From a checkpoint of a small CTC audio transcriber: norm layernorm, layers 8.
Rows from block 4, named by matrix and row number. Rows with one number belong to one attention dimension. Each number is 50 + 12 x the weight over its row's rms, rounded and kept within 0 to 99. All counts start at 0. After the name is the row's rms in percent of the matrix's.
# q: attention query, key and value (stacked) (model.blocks.4.attn.qkv.weight, 432x160, the q third), inputs 0-159
# k: attention query, key and value (stacked) (model.blocks.4.attn.qkv.weight, 432x160, the k third), inputs 0-159
q.77 101:56 79 52 57 36 40 25 51 58 32 35 61 45 53 54 59 46 64 54 62 62 38 72 57 75 32 49 43 54 59 53 37 62 51 41 56 48 45 34 51 49 31 44 46 59 50 48 41 63 70 57 70 44 42 44 46 54 56 57 45 42 22 53 58 33 44 44 37 64 44 63 86 60 80 64 65 45 49 44 32 47 29 49 41 37 48 50 58 48 57 37 50 51 45 44 58 58 44 55 49 45 48 30 80 60 37 40 43 64 68 49 43 74 57 52 45 40 39 30 38 50 55 47 36 34 60 41 36 59 68 51 34 28 60 55 55 39 68 47 42 62 37 64 51 30 57 59 58 45 60 47 54 52 50 59 57 21 66 56 31
q.78 103:67 73 46 46 62 65 70 65 59 50 65 39 49 63 61 41 50 58 59 43 54 57 50 48 69 44 62 41 46 55 53 44 54 24 57 32 24 53 48 62 33 37 54 54 33 53 51 64 52 38 41 56 58 36 32 63 41 57 47 64 53 55 53 56 32 60 34 40 65 55 79 65 39 64 46 51 58 38 54 46 38 49 57 40 66 71 57 32 52 72 53 38 63 55 63 61 66 50 34 48 39 44 36 60 50 48 45 36 32 21 31 63 49 43 52 53 22 48 58 45 30 58 52 46 66 28 62 31 47 60 55 51 42 45 38 39 42 36 74 52 51 30 36 53 49 36 49 70 47 74 40 53 71 35 52 55 59 36 39 55
q.79 098:63 35 26 45 57 59 57 31 48 49 29 40 46 37 44 41 40 51 52 72 63 44 56 49 47 46 43 43 56 24 29 56 62 36 56 44 39 33 52 68 37 50 60 78 45 37 63 61 52 65 51 31 44 36 55 56 51 41 26 56 40 52 63 54 50 70 59 52 39 27 53 69 60 67 49 54 64 67 45 56 64 48 65 67 33 32 63 47 35 45 42 52 62 46 47 61 41 70 77 64 45 54 46 32 56 45 36 47 61 53 44 38 56 38 48 50 46 27 63 40 45 39 58 46 69 50 46 48 50 53 58 54 53 37 40 26 52 34 37 53 62 43 59 80 43 59 47 44 59 54 60 29 53 56 83 35 71 59 50 64
q.80 095:60 64 44 38 40 54 56 33 42 70 56 54 39 59 64 52 46 64 38 53 56 69 44 51 49 49 60 61 50 56 35 42 59 55 30 46 61 41 69 46 80 63 34 49 57 54 48 42 55 62 40 57 53 36 42 59 40 77 47 60 52 29 74 38 63 52 38 58 65 43 55 64 51 61 64 63 67 33 49 31 47 43 43 60 44 55 61 51 42 45 20 54 45 51 58 53 56 52 65 52 60 44 38 73 49 20 49 41 39 51 32 62 74 71 64 42 41 47 70 38 58 53 35 65 56 12 50 49 38 53 26 60 43 56 50 31 53 22 56 64 44 40 50 39 48 39 41 25 68 52 47 57 38 41 44 50 42 47 44 50
q.81 103:50 57 41 37 26 18 24 64 56 43 67 36 70 58 51 48 33 58 47 67 43 36 60 48 49 50 52 36 47 57 49 41 65 48 69 40 67 40 55 54 46 49 47 44 58 58 56 52 58 65 33 52 62 61 44 38 53 56 52 44 54 55 45 62 60 42 53 27 75 46 47 29 40 39 28 48 65 57 62 59 39 53 60 34 52 52 46 42 65 39 42 46 54 33 42 49 53 46 49 65 67 45 45 60 52 58 35 66 63 77 23 77 37 43 58 39 46 61 70 45 53 67 48 36 42 63 50 61 50 47 57 46 49 59 73 48 64 58 42 25 31 27 47 48 36 61 41 69 52 38 50 60 20 38 45 42 47 75 54 61
q.82 113:62 27 55 59 51 46 39 47 13 61 63 57 34 68 43 67 38 31 52 60 64 49 42 55 44 36 52 27 40 29 53 61 54 57 57 45 54 49 47 63 51 42 17 53 63 56 33 54 45 37 72 44 44 31 55 48 55 35 52 28 43 36 47 54 49 53 44 59 49 77 50 70 38 63 41 55 51 21 38 75 53 43 45 58 55 68 64 48 59 34 30 62 35 49 54 43 44 39 76 63 40 36 51 57 44 47 65 44 56 62 62 56 65 81 56 44 58 50 37 37 57 44 39 57 74 39 42 60 47 47 55 40 44 50 55 37 57 67 51 36 60 51 43 41 75 53 65 57 49 48 56 55 44 71 55 49 30 58 49 43
q.83 107:68 47 47 34 48 50 65 50 44 33 71 68 35 49 56 43 56 46 56 53 44 64 40 40 34 60 57 24 53 34 53 37 61 46 50 60 41 46 57 64 42 46 59 39 46 41 43 62 39 49 67 60 57 49 44 22 60 50 41 57 55 36 56 68 48 48 47 54 56 59 40 54 38 40 57 41 50 53 34 54 65 34 45 47 70 50 32 62 51 77 62 49 39 42 31 60 50 72 63 51 47 61 79 30 50 60 52 47 66 55 36 31 42 75 53 69 38 39 44 60 12 47 46 26 64 65 64 47 42 43 34 42 73 45 46 42 54 30 54 45 30 53 64 64 57 51 67 44 48 48 65 39 59 42 50 64 71 58 47 26
q.84 106:63 46 54 58 63 71 68 50 57 58 36 32 49 60 52 54 72 38 49 56 51 46 50 28 58 52 48 59 70 59 63 54 38 28 58 46 46 48 56 30 52 47 49 66 67 36 46 39 44 71 61 52 51 57 29 57 66 58 57 30 28 49 58 28 54 42 51 76 69 48 42 53 47 41 64 43 45 44 34 42 47 46 52 38 40 51 22 60 61 52 34 56 42 49 52 66 69 33 53 63 43 42 45 31 52 84 62 44 44 54 66 62 49 46 59 30 46 52 54 63 50 67 48 28 65 32 57 52 37 48 38 66 54 52 57 54 45 33 62 54 39 14 52 60 52 47 36 40 61 44 65 52 66 49 50 23 26 50 42 58
q.85 109:58 49 46 53 46 44 43 55 76 61 59 46 44 23 41 53 44 54 59 48 37 48 55 63 59 53 63 48 83 66 49 41 52 45 67 36 50 29 62 85 43 54 56 57 49 57 60 59 53 66 53 61 55 49 52 36 50 42 54 55 73 43 29 70 25 55 57 34 31 48 85 51 59 54 59 34 43 44 21 55 66 47 30 45 44 50 60 67 34 41 40 63 36 35 52 55 64 40 31 77 49 52 46 65 45 66 37 59 40 44 63 47 45 41 67 59 47 58 42 54 69 42 26 31 50 43 60 63 41 37 44 60 38 30 57 45 58 64 42 50 56 46 37 47 42 42 53 57 39 28 47 36 53 62 50 42 67 36 45 40
q.86 101:38 60 45 43 39 70 37 60 31 56 51 54 46 57 59 54 61 40 24 37 41 63 52 56 51 42 65 60 52 39 43 50 26 55 33 36 44 31 41 47 46 38 66 50 40 65 51 57 41 48 53 54 53 51 72 50 66 38 36 46 32 65 47 53 44 67 73 47 44 41 44 42 43 36 59 73 69 45 49 58 48 56 32 56 51 45 42 43 66 43 65 50 42 71 31 52 60 86 62 44 33 52 42 43 38 28 32 45 56 42 52 58 55 44 52 50 57 53 57 36 36 24 52 63 54 34 51 69 59 54 60 29 63 54 35 37 56 40 39 61 70 58 64 54 47 62 80 55 36 55 72 47 52 42 49 68 51 47 35 83
q.87 113:37 36 46 51 53 47 21 48 58 59 45 44 43 48 60 61 69 35 76 24 48 61 49 44 61 57 65 66 62 50 34 68 40 52 72 45 60 40 42 44 67 37 43 55 48 57 67 44 41 66 48 58 43 64 26 61 52 59 48 68 57 55 44 58 23 30 60 57 44 55 42 48 41 35 61 53 37 48 39 53 46 43 38 45 67 59 62 47 55 55 24 83 30 24 42 36 69 56 60 47 56 67 62 59 49 39 58 45 40 59 41 50 55 46 46 39 50 37 53 42 54 37 34 58 59 35 66 46 45 41 12 57 54 41 40 65 41 67 53 65 41 54 55 73 59 35 73 55 55 53 51 52 47 55 41 42 38 55 68 39
q.88 103:53 63 35 35 42 64 49 65 50 44 50 41 47 49 58 64 70 43 56 42 28 43 61 66 47 71 43 55 60 37 28 59 39 46 45 44 62 35 44 52 45 51 45 41 55 28 58 49 57 63 77 60 25 48 53 48 53 55 58 62 48 73 54 49 50 56 48 38 61 54 59 55 58 67 56 42 63 45 31 45 42 38 50 50 37 38 81 43 73 63 56 43 50 53 45 47 52 55 27 40 63 62 51 43 38 50 60 44 47 30 41 30 22 50 41 53 30 50 43 62 40 69 46 49 60 61 41 50 60 37 25 52 32 70 21 76 55 59 66 37 85 44 50 35 55 48 46 57 46 48 48 64 33 65 55 43 38 38 67 60
q.89 110:64 44 47 61 81 28 58 69 45 52 70 35 46 56 39 52 38 58 58 62 52 41 53 73 88 39 47 40 64 35 43 59 54 38 57 52 73 42 51 56 73 68 41 49 50 52 59 55 45 56 38 29 27 45 37 59 42 51 69 40 42 63 55 58 52 55 30 46 34 38 43 52 61 57 63 53 54 45 65 37 28 57 32 54 57 48 64 53 55 65 62 37 53 50 46 66 42 64 53 42 29 80 65 46 60 37 37 75 37 72 53 49 49 36 48 56 28 39 65 36 61 30 45 61 56 35 45 51 42 56 52 29 47 49 47 75 38 45 49 51 35 41 54 45 48 45 50 31 40 55 56 34 34 50 52 37 47 45 50 49
q.90 101:52 47 51 49 54 42 43 43 60 43 62 33 67 44 63 57 44 54 61 48 32 53 24 55 61 44 62 33 70 64 45 59 44 55 36 33 36 52 62 58 43 50 67 53 20 50 67 52 50 42 56 51 61 49 65 26 48 52 44 40 42 45 50 51 53 55 56 62 55 29 42 44 51 58 25 39 43 56 50 53 34 47 60 54 90 41 54 66 67 37 45 51 46 42 28 52 64 59 30 40 61 42 43 46 52 75 51 45 69 48 43 39 52 37 78 40 71 64 58 32 68 57 55 56 47 68 48 55 55 38 32 54 44 60 46 48 25 57 50 52 34 42 51 70 38 26 36 72 27 62 62 55 70 69 55 46 51 51 55 36
q.91 103:47 50 33 71 46 46 51 47 58 28 48 36 55 51 65 50 55 33 42 57 57 43 34 34 76 58 46 32 44 65 51 53 35 72 34 47 47 31 54 67 52 58 60 34 59 55 57 60 48 45 58 74 66 44 54 60 54 37 68 68 62 48 59 38 37 67 35 50 73 43 55 25 38 62 46 66 60 38 52 44 53 67 66 56 36 44 39 62 37 40 61 56 58 67 51 47 49 39 41 56 47 65 71 31 38 34 72 54 51 44 32 45 44 48 63 14 48 52 38 36 37 41 62 34 44 63 53 57 47 35 65 49 49 47 58 50 60 63 31 51 61 46 56 60 45 59 31 74 31 37 24 56 49 52 67 35 51 51 50 63
q.92 110:49 31 44 39 52 56 45 70 53 47 45 61 74 46 58 50 51 59 43 60 37 53 65 50 39 40 50 61 56 51 67 38 47 62 40 53 41 48 44 53 41 56 50 44 57 47 50 52 46 57 63 44 55 47 41 26 78 20 56 68 47 43 47 56 38 37 31 35 51 42 49 59 54 46 69 60 61 57 64 26 52 56 56 38 52 39 39 49 35 42 33 37 60 42 54 55 78 39 45 73 49 31 56 56 53 43 75 42 35 46 67 65 53 54 63 49 33 40 61 63 64 65 54 75 52 40 31 30 28 52 47 67 47 31 27 61 48 51 65 56 35 67 52 65 29 28 43 64 53 73 57 52 41 31 30 54 71 44 59 48
q.93 114:54 47 61 60 46 48 28 49 60 54 33 73 33 82 55 64 41 70 59 63 47 42 21 57 53 50 66 64 32 50 64 52 57 45 78 43 43 60 39 71 45 44 60 65 33 44 47 43 40 65 63 60 49 50 59 56 47 39 68 60 41 60 64 65 45 49 59 32 61 39 69 36 44 62 51 38 48 61 43 50 59 49 46 30 43 50 46 42 43 48 65 71 41 41 46 66 38 73 40 24 58 46 42 37 59 40 49 47 43 32 55 31 66 56 39 61 56 64 37 35 27 48 31 52 43 37 52 35 51 41 52 18 46 38 52 37 48 45 45 66 58 58 53 62 41 49 32 61 62 37 60 44 65 60 45 76 51 55 58 39
q.94 107:51 38 57 62 54 68 58 40 40 35 54 23 53 42 50 56 42 40 64 39 52 43 40 46 41 68 53 71 43 50 56 30 39 53 43 63 31 69 43 60 45 52 40 63 49 66 70 50 53 51 50 58 67 28 34 68 66 61 54 26 51 33 48 61 64 51 51 59 62 52 37 46 32 70 64 30 26 60 54 36 53 53 47 34 38 59 49 28 63 60 45 40 42 62 67 45 53 46 56 71 38 56 64 40 51 39 41 25 55 62 36 60 51 81 49 36 40 55 72 57 59 39 51 53 58 43 60 35 50 31 36 35 70 42 54 43 58 58 33 27 38 46 48 52 58 55 60 83 59 67 44 37 41 67 50 51 49 42 45 46
q.95 113:47 39 56 62 40 43 39 65 54 67 65 45 61 32 69 60 52 38 43 52 54 53 58 63 25 51 54 68 28 38 54 51 53 48 45 61 34 66 69 42 68 56 27 37 30 25 43 53 33 43 47 60 36 31 40 53 27 45 57 44 50 45 67 55 58 36 47 42 64 34 41 37 48 46 57 44 41 66 75 57 56 58 53 40 63 63 54 49 67 43 63 59 48 37 32 62 61 49 59 30 55 84 38 55 41 45 54 60 45 51 69 45 71 52 53 64 36 77 29 64 56 55 61 54 53 47 56 50 46 58 52 50 70 38 78 51 38 45 26 50 51 46 47 54 35 34 60 30 50 38 53 39 38 47 46 37 57 44 68 44
q.96 103:30 53 42 54 29 51 61 60 60 55 58 67 61 49 60 61 56 43 53 58 28 67 54 71 58 43 46 38 55 44 66 58 54 18 39 56 50 44 46 48 52 44 56 61 44 54 62 30 60 46 62 42 67 63 42 54 62 76 41 58 39 69 42 42 58 52 63 49 46 46 46 67 31 38 52 60 49 34 38 47 43 42 66 42 37 46 56 56 65 54 51 34 35 70 31 53 64 57 34 51 38 58 53 59 43 63 52 54 46 34 39 44 69 57 72 39 47 62 34 43 55 36 58 47 25 63 26 62 52 63 37 78 49 56 48 60 61 62 50 39 64 47 64 64 42 33 15 27 25 58 40 43 42 37 59 42 51 44 67 35
q.97 085:43 48 68 56 55 52 33 48 39 65 38 57 58 50 39 67 54 49 37 64 43 34 71 54 72 48 45 41 51 57 47 63 39 51 40 38 53 36 47 51 60 26 37 32 56 58 42 78 77 43 39 55 54 59 47 57 49 54 48 37 64 47 62 46 37 41 56 50 79 47 38 31 55 48 39 76 83 39 48 47 49 43 45 53 59 53 45 65 60 45 53 45 36 54 53 39 64 66 52 45 62 41 40 31 36 40 41 62 49 58 46 48 72 52 68 53 36 32 60 35 51 67 51 54 55 75 38 48 34 35 54 37 62 64 46 54 55 62 50 76 39 47 19 41 58 51 36 27 32 51 43 69 39 38 30 61 68 62 46 44
q.98 100:37 53 58 32 44 23 50 63 55 51 59 41 52 47 54 61 68 52 32 65 48 69 44 66 57 38 37 46 54 31 49 58 48 56 35 37 54 59 62 53 34 45 60 22 66 40 54 53 42 62 62 60 57 63 58 48 46 36 26 62 57 42 65 62 74 54 50 37 46 56 37 79 51 41 45 25 45 46 53 39 27 57 35 53 54 66 34 58 63 50 26 48 58 42 54 58 40 58 39 59 69 35 44 35 46 58 58 48 47 61 41 50 62 34 61 18 72 53 56 43 31 66 55 59 51 26 57 33 40 62 50 58 39 41 41 45 55 64 51 17 40 58 46 46 61 63 52 58 52 44 55 73 40 76 54 42 54 63 50 52
k.77 093:46 25 27 44 24 56 50 70 36 47 65 43 56 62 43 50 48 26 43 63 40 64 48 72 33 36 53 51 74 61 57 56 40 28 34 44 51 39 65 77 55 57 47 31 39 46 46 48 56 49 63 56 38 83 67 62 39 41 36 58 60 61 45 61 70 57 54 56 64 50 62 52 47 43 36 59 51 43 33 33 32 43 58 47 60 36 43 55 51 52 37 52 56 40 55 24 60 53 52 51 53 57 60 51 49 53 34 31 69 59 48 51 39 57 53 45 62 53 60 50 68 66 45 58 37 55 64 52 51 45 30 42 29 58 72 58 53 60 35 44 64 44 62 56 35 30 42 32 45 40 70 40 49 46 57 43 45 52 85 60
k.78 097:64 38 45 40 54 58 64 30 63 31 43 59 33 60 50 60 51 52 38 56 41 46 40 47 53 36 28 54 54 41 49 36 60 47 21 47 41 59 54 66 68 47 62 63 49 46 39 41 49 51 60 62 65 67 75 58 60 39 65 56 59 55 55 49 26 62 40 53 48 51 64 52 50 74 68 50 46 48 43 49 65 79 51 55 36 50 59 52 33 37 58 46 28 55 42 45 37 51 35 30 47 49 66 42 57 24 41 61 69 57 68 46 55 39 62 58 43 53 30 24 50 43 29 51 45 43 76 44 42 25 52 49 59 48 39 71 52 41 60 60 85 57 54 40 33 45 22 46 60 38 43 49 51 54 65 43 52 65 48 45
k.79 095:62 52 36 38 33 61 49 70 50 33 44 36 51 64 59 34 51 51 45 35 57 53 32 61 46 62 85 55 51 33 72 34 61 54 45 52 67 63 47 69 32 68 51 53 39 45 64 47 37 51 54 37 42 67 62 39 57 65 81 52 62 53 53 61 55 57 36 50 47 51 50 37 45 41 68 45 20 64 58 40 48 44 37 41 45 26 58 40 46 56 55 57 86 24 43 46 48 56 52 41 24 48 25 43 47 44 46 47 34 46 43 34 40 58 54 48 50 53 41 54 46 65 46 60 67 41 53 39 50 41 66 63 57 47 26 47 60 39 40 46 46 61 37 41 38 49 55 60 56 50 43 48 75 70 59 80 64 53 51 52
k.80 091:57 19 27 47 28 45 40 60 56 21 65 58 45 46 50 66 57 45 32 48 34 49 64 58 37 38 32 31 65 58 59 44 75 63 46 50 63 57 78 47 48 41 57 43 63 55 50 45 58 52 47 65 54 69 50 59 49 46 48 47 39 41 38 47 46 43 66 61 62 33 57 44 39 53 57 66 18 53 38 77 54 41 41 60 48 66 46 64 59 64 37 44 57 51 74 34 63 57 45 43 50 42 62 22 48 42 50 33 65 51 45 44 49 65 73 41 56 33 58 55 54 61 43 41 55 45 57 59 43 41 39 64 62 17 40 55 50 46 47 33 46 78 49 55 38 45 36 63 55 50 58 45 59 53 26 43 51 57 48 65
k.81 104:53 43 29 54 37 57 58 55 44 71 50 48 52 62 60 49 45 46 47 49 53 64 58 86 51 65 47 46 50 59 47 40 43 50 25 35 62 32 53 41 56 59 45 19 51 54 53 59 76 41 44 54 41 45 51 51 66 48 53 62 30 62 53 42 46 39 59 51 37 44 63 36 33 40 39 52 55 68 51 41 35 71 53 48 50 61 46 34 71 35 41 61 54 60 43 60 58 24 71 72 58 46 42 49 44 50 54 77 57 44 53 61 54 49 77 56 69 53 43 51 52 28 73 53 58 58 33 24 46 62 50 61 48 47 54 44 43 54 33 38 47 57 58 26 48 59 34 51 21 62 42 68 54 29 51 45 51 41 25 34
k.82 115:41 42 65 46 35 38 41 35 34 44 61 46 64 57 35 64 56 36 57 52 60 44 54 67 43 42 51 61 53 57 42 44 43 52 42 60 53 70 25 46 50 51 45 35 79 52 53 52 47 59 52 36 56 61 67 44 55 26 39 37 56 33 43 55 72 58 78 49 61 85 34 40 47 43 38 33 36 43 74 48 41 48 26 61 56 41 69 51 46 49 30 59 60 31 51 45 56 51 54 54 46 48 56 58 44 52 63 40 61 60 50 75 75 63 43 43 45 27 58 31 67 64 49 60 60 49 55 44 42 57 46 49 47 55 56 40 20 54 26 40 41 59 41 66 65 53 58 54 43 41 69 53 33 70 37 49 55 58 25 56
k.83 103:58 45 55 50 62 50 40 59 69 60 52 35 54 53 43 44 58 53 89 57 58 38 44 58 50 63 55 50 35 31 55 61 41 29 51 43 30 78 37 50 56 51 57 85 54 59 59 43 76 46 48 34 47 79 63 58 58 28 44 33 51 61 47 56 45 19 41 47 32 44 61 28 50 46 53 47 40 30 42 64 69 42 55 39 43 50 44 37 34 43 49 65 51 56 55 38 51 61 50 45 49 62 50 50 56 69 54 74 42 40 51 36 50 48 43 74 67 60 51 32 54 43 52 48 29 46 47 59 42 31 48 26 63 44 25 48 48 34 47 53 40 53 56 83 38 42 49 61 49 55 55 45 55 69 53 52 50 37 44 62
k.84 101:41 17 37 59 36 61 55 31 61 55 56 27 22 59 53 64 50 52 35 42 53 32 52 46 50 50 42 56 63 60 43 30 43 58 59 43 58 65 33 50 48 74 39 63 70 60 62 37 37 45 34 57 76 36 60 65 55 57 44 58 39 65 47 42 49 47 51 35 26 49 33 34 63 44 55 65 33 43 48 57 54 51 48 43 44 46 33 59 48 53 68 71 52 74 49 36 64 60 57 45 63 70 57 48 52 28 61 36 55 62 41 39 38 58 53 50 28 42 61 40 41 55 70 48 39 46 42 50 44 58 48 36 71 64 56 53 66 49 40 33 63 55 69 39 48 76 47 35 57 37 40 48 71 65 53 35 44 64 38 53
k.85 104:63 39 38 36 48 50 47 54 46 56 62 48 64 62 92 32 56 58 52 61 57 47 45 49 61 58 40 42 60 41 61 46 41 35 45 65 53 40 35 47 37 52 57 54 46 46 18 41 48 30 51 48 45 53 50 33 32 54 77 50 53 58 52 61 29 49 78 45 38 44 31 41 47 39 53 65 53 33 71 34 35 56 50 59 34 46 36 41 48 43 43 44 50 57 33 42 34 25 41 28 33 49 55 61 68 68 62 48 61 54 43 47 51 70 45 40 54 65 53 39 59 58 76 56 58 62 50 58 61 31 63 65 41 63 55 25 35 32 49 76 59 44 67 67 55 56 63 50 38 64 50 46 73 41 49 45 46 55 49 59
k.86 095:51 48 55 43 60 30 77 77 58 51 51 70 56 28 57 56 47 56 41 40 45 54 37 37 67 55 36 67 37 51 58 69 62 70 50 45 72 61 33 32 61 51 53 47 46 60 66 73 39 51 61 43 54 71 33 63 49 41 47 48 72 24 39 53 59 40 38 46 46 45 58 53 49 50 52 31 44 34 34 73 62 56 39 65 53 45 47 28 44 55 66 24 51 23 66 45 44 46 57 40 53 36 37 27 55 40 42 58 43 66 49 51 58 60 59 36 55 45 24 43 61 56 51 32 43 44 39 36 64 45 75 52 41 44 38 44 61 54 55 36 50 72 43 51 58 51 60 53 67 45 52 40 46 56 71 40 40 61 35 43
k.87 106:57 56 55 78 40 39 50 57 55 45 63 43 68 55 35 64 58 60 62 56 51 53 65 64 61 48 60 40 46 63 41 42 45 42 26 52 60 50 19 37 41 57 44 41 53 64 47 55 60 32 53 43 33 46 30 24 58 34 53 51 50 40 37 45 37 63 33 48 66 48 45 60 42 50 66 59 43 28 34 49 45 52 33 55 58 63 28 45 56 45 52 45 51 74 59 47 78 50 27 58 42 52 47 60 67 45 57 33 70 50 72 47 50 44 23 40 50 74 70 33 46 66 49 45 56 62 58 72 53 40 59 54 42 27 75 32 63 38 37 44 73 58 24 51 44 56 52 49 62 37 56 42 46 51 53 51 47 49 39 58
k.88 100:31 62 46 43 60 43 62 52 58 61 50 60 66 44 58 60 53 73 47 51 53 72 48 44 56 64 34 58 33 55 40 40 39 26 32 39 68 49 25 72 42 56 41 46 47 64 31 39 43 62 59 33 65 58 40 59 25 21 65 70 48 71 54 41 36 52 50 34 57 49 66 53 44 55 39 34 61 50 38 66 45 75 59 41 40 62 51 72 48 48 51 47 58 47 39 49 75 56 49 40 32 51 37 47 34 52 33 38 45 57 60 52 46 59 47 66 37 55 58 44 68 41 33 50 38 44 32 55 57 56 52 53 58 41 38 43 34 33 69 51 60 64 69 50 43 73 42 39 53 52 58 48 65 60 58 30 44 33 75 54
k.89 106:52 45 39 38 57 40 35 74 54 38 46 67 40 58 63 59 64 76 45 53 36 48 46 58 48 51 55 62 41 69 48 57 63 32 46 39 74 51 57 67 67 51 45 51 58 64 52 49 29 46 26 40 37 51 34 67 55 39 44 61 56 48 37 60 51 63 60 47 47 56 47 49 29 46 44 42 58 56 46 39 39 72 48 42 53 39 57 21 78 35 81 53 35 63 58 47 66 46 54 40 49 76 52 62 69 54 47 55 60 30 43 50 62 44 59 29 46 57 62 70 26 38 34 68 71 43 55 69 43 35 54 21 41 33 44 49 62 27 58 43 34 38 45 50 45 47 58 54 59 52 60 63 44 52 34 41 46 48 40 50
k.90 104:32 34 48 73 67 50 56 24 46 64 68 54 47 59 49 21 58 29 47 66 67 51 68 68 50 48 61 15 44 43 54 46 51 48 59 37 52 55 40 69 47 50 52 40 58 41 80 45 25 55 42 40 31 59 55 26 52 33 70 48 57 62 51 56 50 39 65 38 65 71 58 46 56 49 45 57 77 50 48 29 71 36 53 56 41 59 32 50 37 45 40 50 46 57 46 31 54 52 58 31 46 50 56 53 42 41 57 71 50 34 48 66 62 26 48 35 51 44 34 45 45 56 49 33 55 48 57 58 57 50 80 51 49 48 64 48 75 53 46 44 59 38 62 33 45 65 52 45 53 61 44 47 46 40 70 57 38 43 49 45
k.91 104:65 65 39 47 28 40 69 41 67 48 45 62 45 52 42 65 71 34 59 66 64 58 62 46 59 67 20 35 47 45 39 50 65 35 40 27 66 42 49 62 58 59 50 45 44 36 81 38 49 64 30 55 49 48 39 41 78 38 69 56 53 52 42 50 50 60 51 59 57 41 56 54 44 43 35 71 64 61 46 34 54 47 49 38 37 55 61 48 50 41 54 50 53 49 39 46 43 72 41 43 49 54 40 43 61 74 62 56 43 43 48 26 50 54 52 57 35 60 53 56 72 50 58 43 48 53 47 39 53 52 35 63 15 56 18 79 52 57 40 39 56 42 63 65 60 41 58 39 27 33 35 58 46 37 38 55 60 58 46 45
k.92 105:57 36 43 47 57 39 53 58 43 38 46 39 65 42 23 60 60 36 48 50 70 32 47 49 51 43 49 40 53 76 56 48 56 62 53 37 34 45 51 49 40 54 55 43 28 49 32 48 66 47 52 51 42 62 56 45 41 66 67 50 62 59 66 61 57 52 43 54 48 34 35 65 39 57 49 36 25 54 48 54 45 64 34 65 44 36 53 60 47 53 74 48 50 88 48 39 68 55 40 40 47 51 58 52 43 56 44 63 56 16 36 26 53 25 65 58 61 52 46 56 52 46 55 38 46 56 52 50 59 74 55 70 46 67 85 59 44 52 59 25 52 62 53 33 36 62 26 48 49 46 56 29 54 46 29 58 51 66 71 50
k.93 120:35 50 51 55 52 64 63 63 55 48 38 51 48 36 61 60 40 63 53 39 53 54 40 53 44 39 43 63 54 47 38 48 58 26 55 43 21 54 46 70 41 48 64 47 40 58 55 61 45 50 62 50 43 46 72 51 48 29 74 39 58 46 44 59 33 54 28 38 64 59 74 57 50 61 37 36 43 59 54 39 62 53 73 62 68 39 38 39 20 54 49 49 50 22 53 51 30 49 33 52 41 72 39 52 70 69 44 49 48 40 53 49 36 64 61 58 52 56 41 62 62 81 40 31 45 78 60 54 58 54 41 45 74 52 62 33 50 61 33 59 46 34 38 47 56 40 52 41 37 36 54 47 64 40 50 65 70 35 30 64
k.94 104:44 53 44 48 43 65 52 38 50 38 39 40 59 47 34 48 60 20 33 35 48 36 42 52 48 50 65 64 42 66 49 54 47 60 51 35 63 60 46 48 67 59 16 58 52 66 55 54 63 37 59 37 56 53 45 48 67 48 46 32 60 37 40 39 39 58 29 65 47 67 42 51 36 45 49 65 35 56 49 67 55 39 30 50 79 48 43 51 51 32 36 60 36 61 38 36 51 45 58 54 60 56 47 56 66 46 38 62 75 50 64 72 28 65 59 70 53 53 47 32 79 38 46 71 54 47 64 68 38 29 56 49 45 52 43 37 74 62 37 51 45 43 57 59 66 47 73 63 27 32 43 58 46 44 50 45 56 47 60 34
k.95 109:48 43 54 34 62 58 42 58 44 35 59 62 33 60 41 50 38 53 61 37 47 47 61 53 66 35 49 42 53 62 39 42 58 57 49 33 34 56 66 32 50 29 48 39 54 41 62 64 41 40 52 36 60 41 32 21 41 55 41 63 45 63 54 32 71 61 69 59 50 65 64 33 61 34 41 48 51 57 78 49 76 54 49 64 63 56 47 53 57 60 59 58 25 62 51 46 60 53 45 54 55 41 33 40 71 42 48 41 54 25 73 50 42 46 22 54 85 58 48 60 31 44 42 50 53 40 50 57 68 60 28 34 64 32 38 59 45 53 65 56 54 31 40 46 55 37 70 52 56 43 57 51 53 41 71 43 65 43 43 64
k.96 102:50 57 38 71 52 29 47 45 63 38 49 40 39 48 61 56 36 53 34 55 42 62 55 44 42 50 61 55 67 59 58 60 35 71 39 64 64 19 69 39 50 59 36 40 44 49 40 53 44 64 37 67 43 45 57 51 62 46 41 68 49 47 50 46 39 30 68 62 68 59 81 55 41 44 35 44 46 34 43 38 60 87 48 33 38 55 49 52 44 50 45 63 69 43 40 64 57 38 65 25 52 30 47 33 25 52 49 72 42 35 45 44 53 62 56 59 40 45 43 51 60 70 66 42 42 53 60 37 49 63 46 57 56 33 42 74 55 61 63 41 62 44 51 58 39 50 69 43 54 35 35 49 20 45 56 38 50 70 50 46
k.97 088:54 46 44 43 43 47 48 53 50 52 66 44 75 55 53 48 54 41 72 40 62 43 70 66 55 52 59 49 60 57 57 40 67 63 30 40 82 48 71 59 44 34 59 45 66 51 40 34 47 42 47 51 47 70 53 51 53 48 36 48 48 43 75 60 37 59 60 45 46 74 43 50 36 36 41 77 58 24 59 57 32 55 40 50 59 59 58 35 50 51 31 44 40 41 56 46 90 73 47 50 47 24 37 60 52 33 67 49 61 58 44 39 43 47 48 48 66 49 48 39 48 52 46 50 50 48 49 52 54 39 47 59 45 55 73 27 44 60 55 14 35 25 45 35 40 40 52 44 24 43 60 47 54 63 39 44 61 55 50 67
k.98 100:28 39 60 50 46 44 47 45 36 66 42 46 51 66 30 38 30 19 43 62 47 64 58 55 48 52 68 36 57 39 28 61 57 48 66 57 62 51 38 50 41 49 35 35 63 69 50 45 48 34 82 31 41 60 49 40 32 53 47 59 65 52 51 65 35 46 62 56 55 68 51 64 45 58 30 43 48 53 65 56 66 29 42 67 47 51 60 66 54 36 31 61 73 60 59 53 51 34 52 51 40 46 60 46 42 51 43 50 45 39 47 71 70 54 56 58 85 44 64 57 64 55 58 57 55 28 39 36 47 39 62 43 38 48 52 64 29 72 47 43 67 68 38 37 49 41 40 64 31 69 38 44 36 56 42 47 35 48 51 50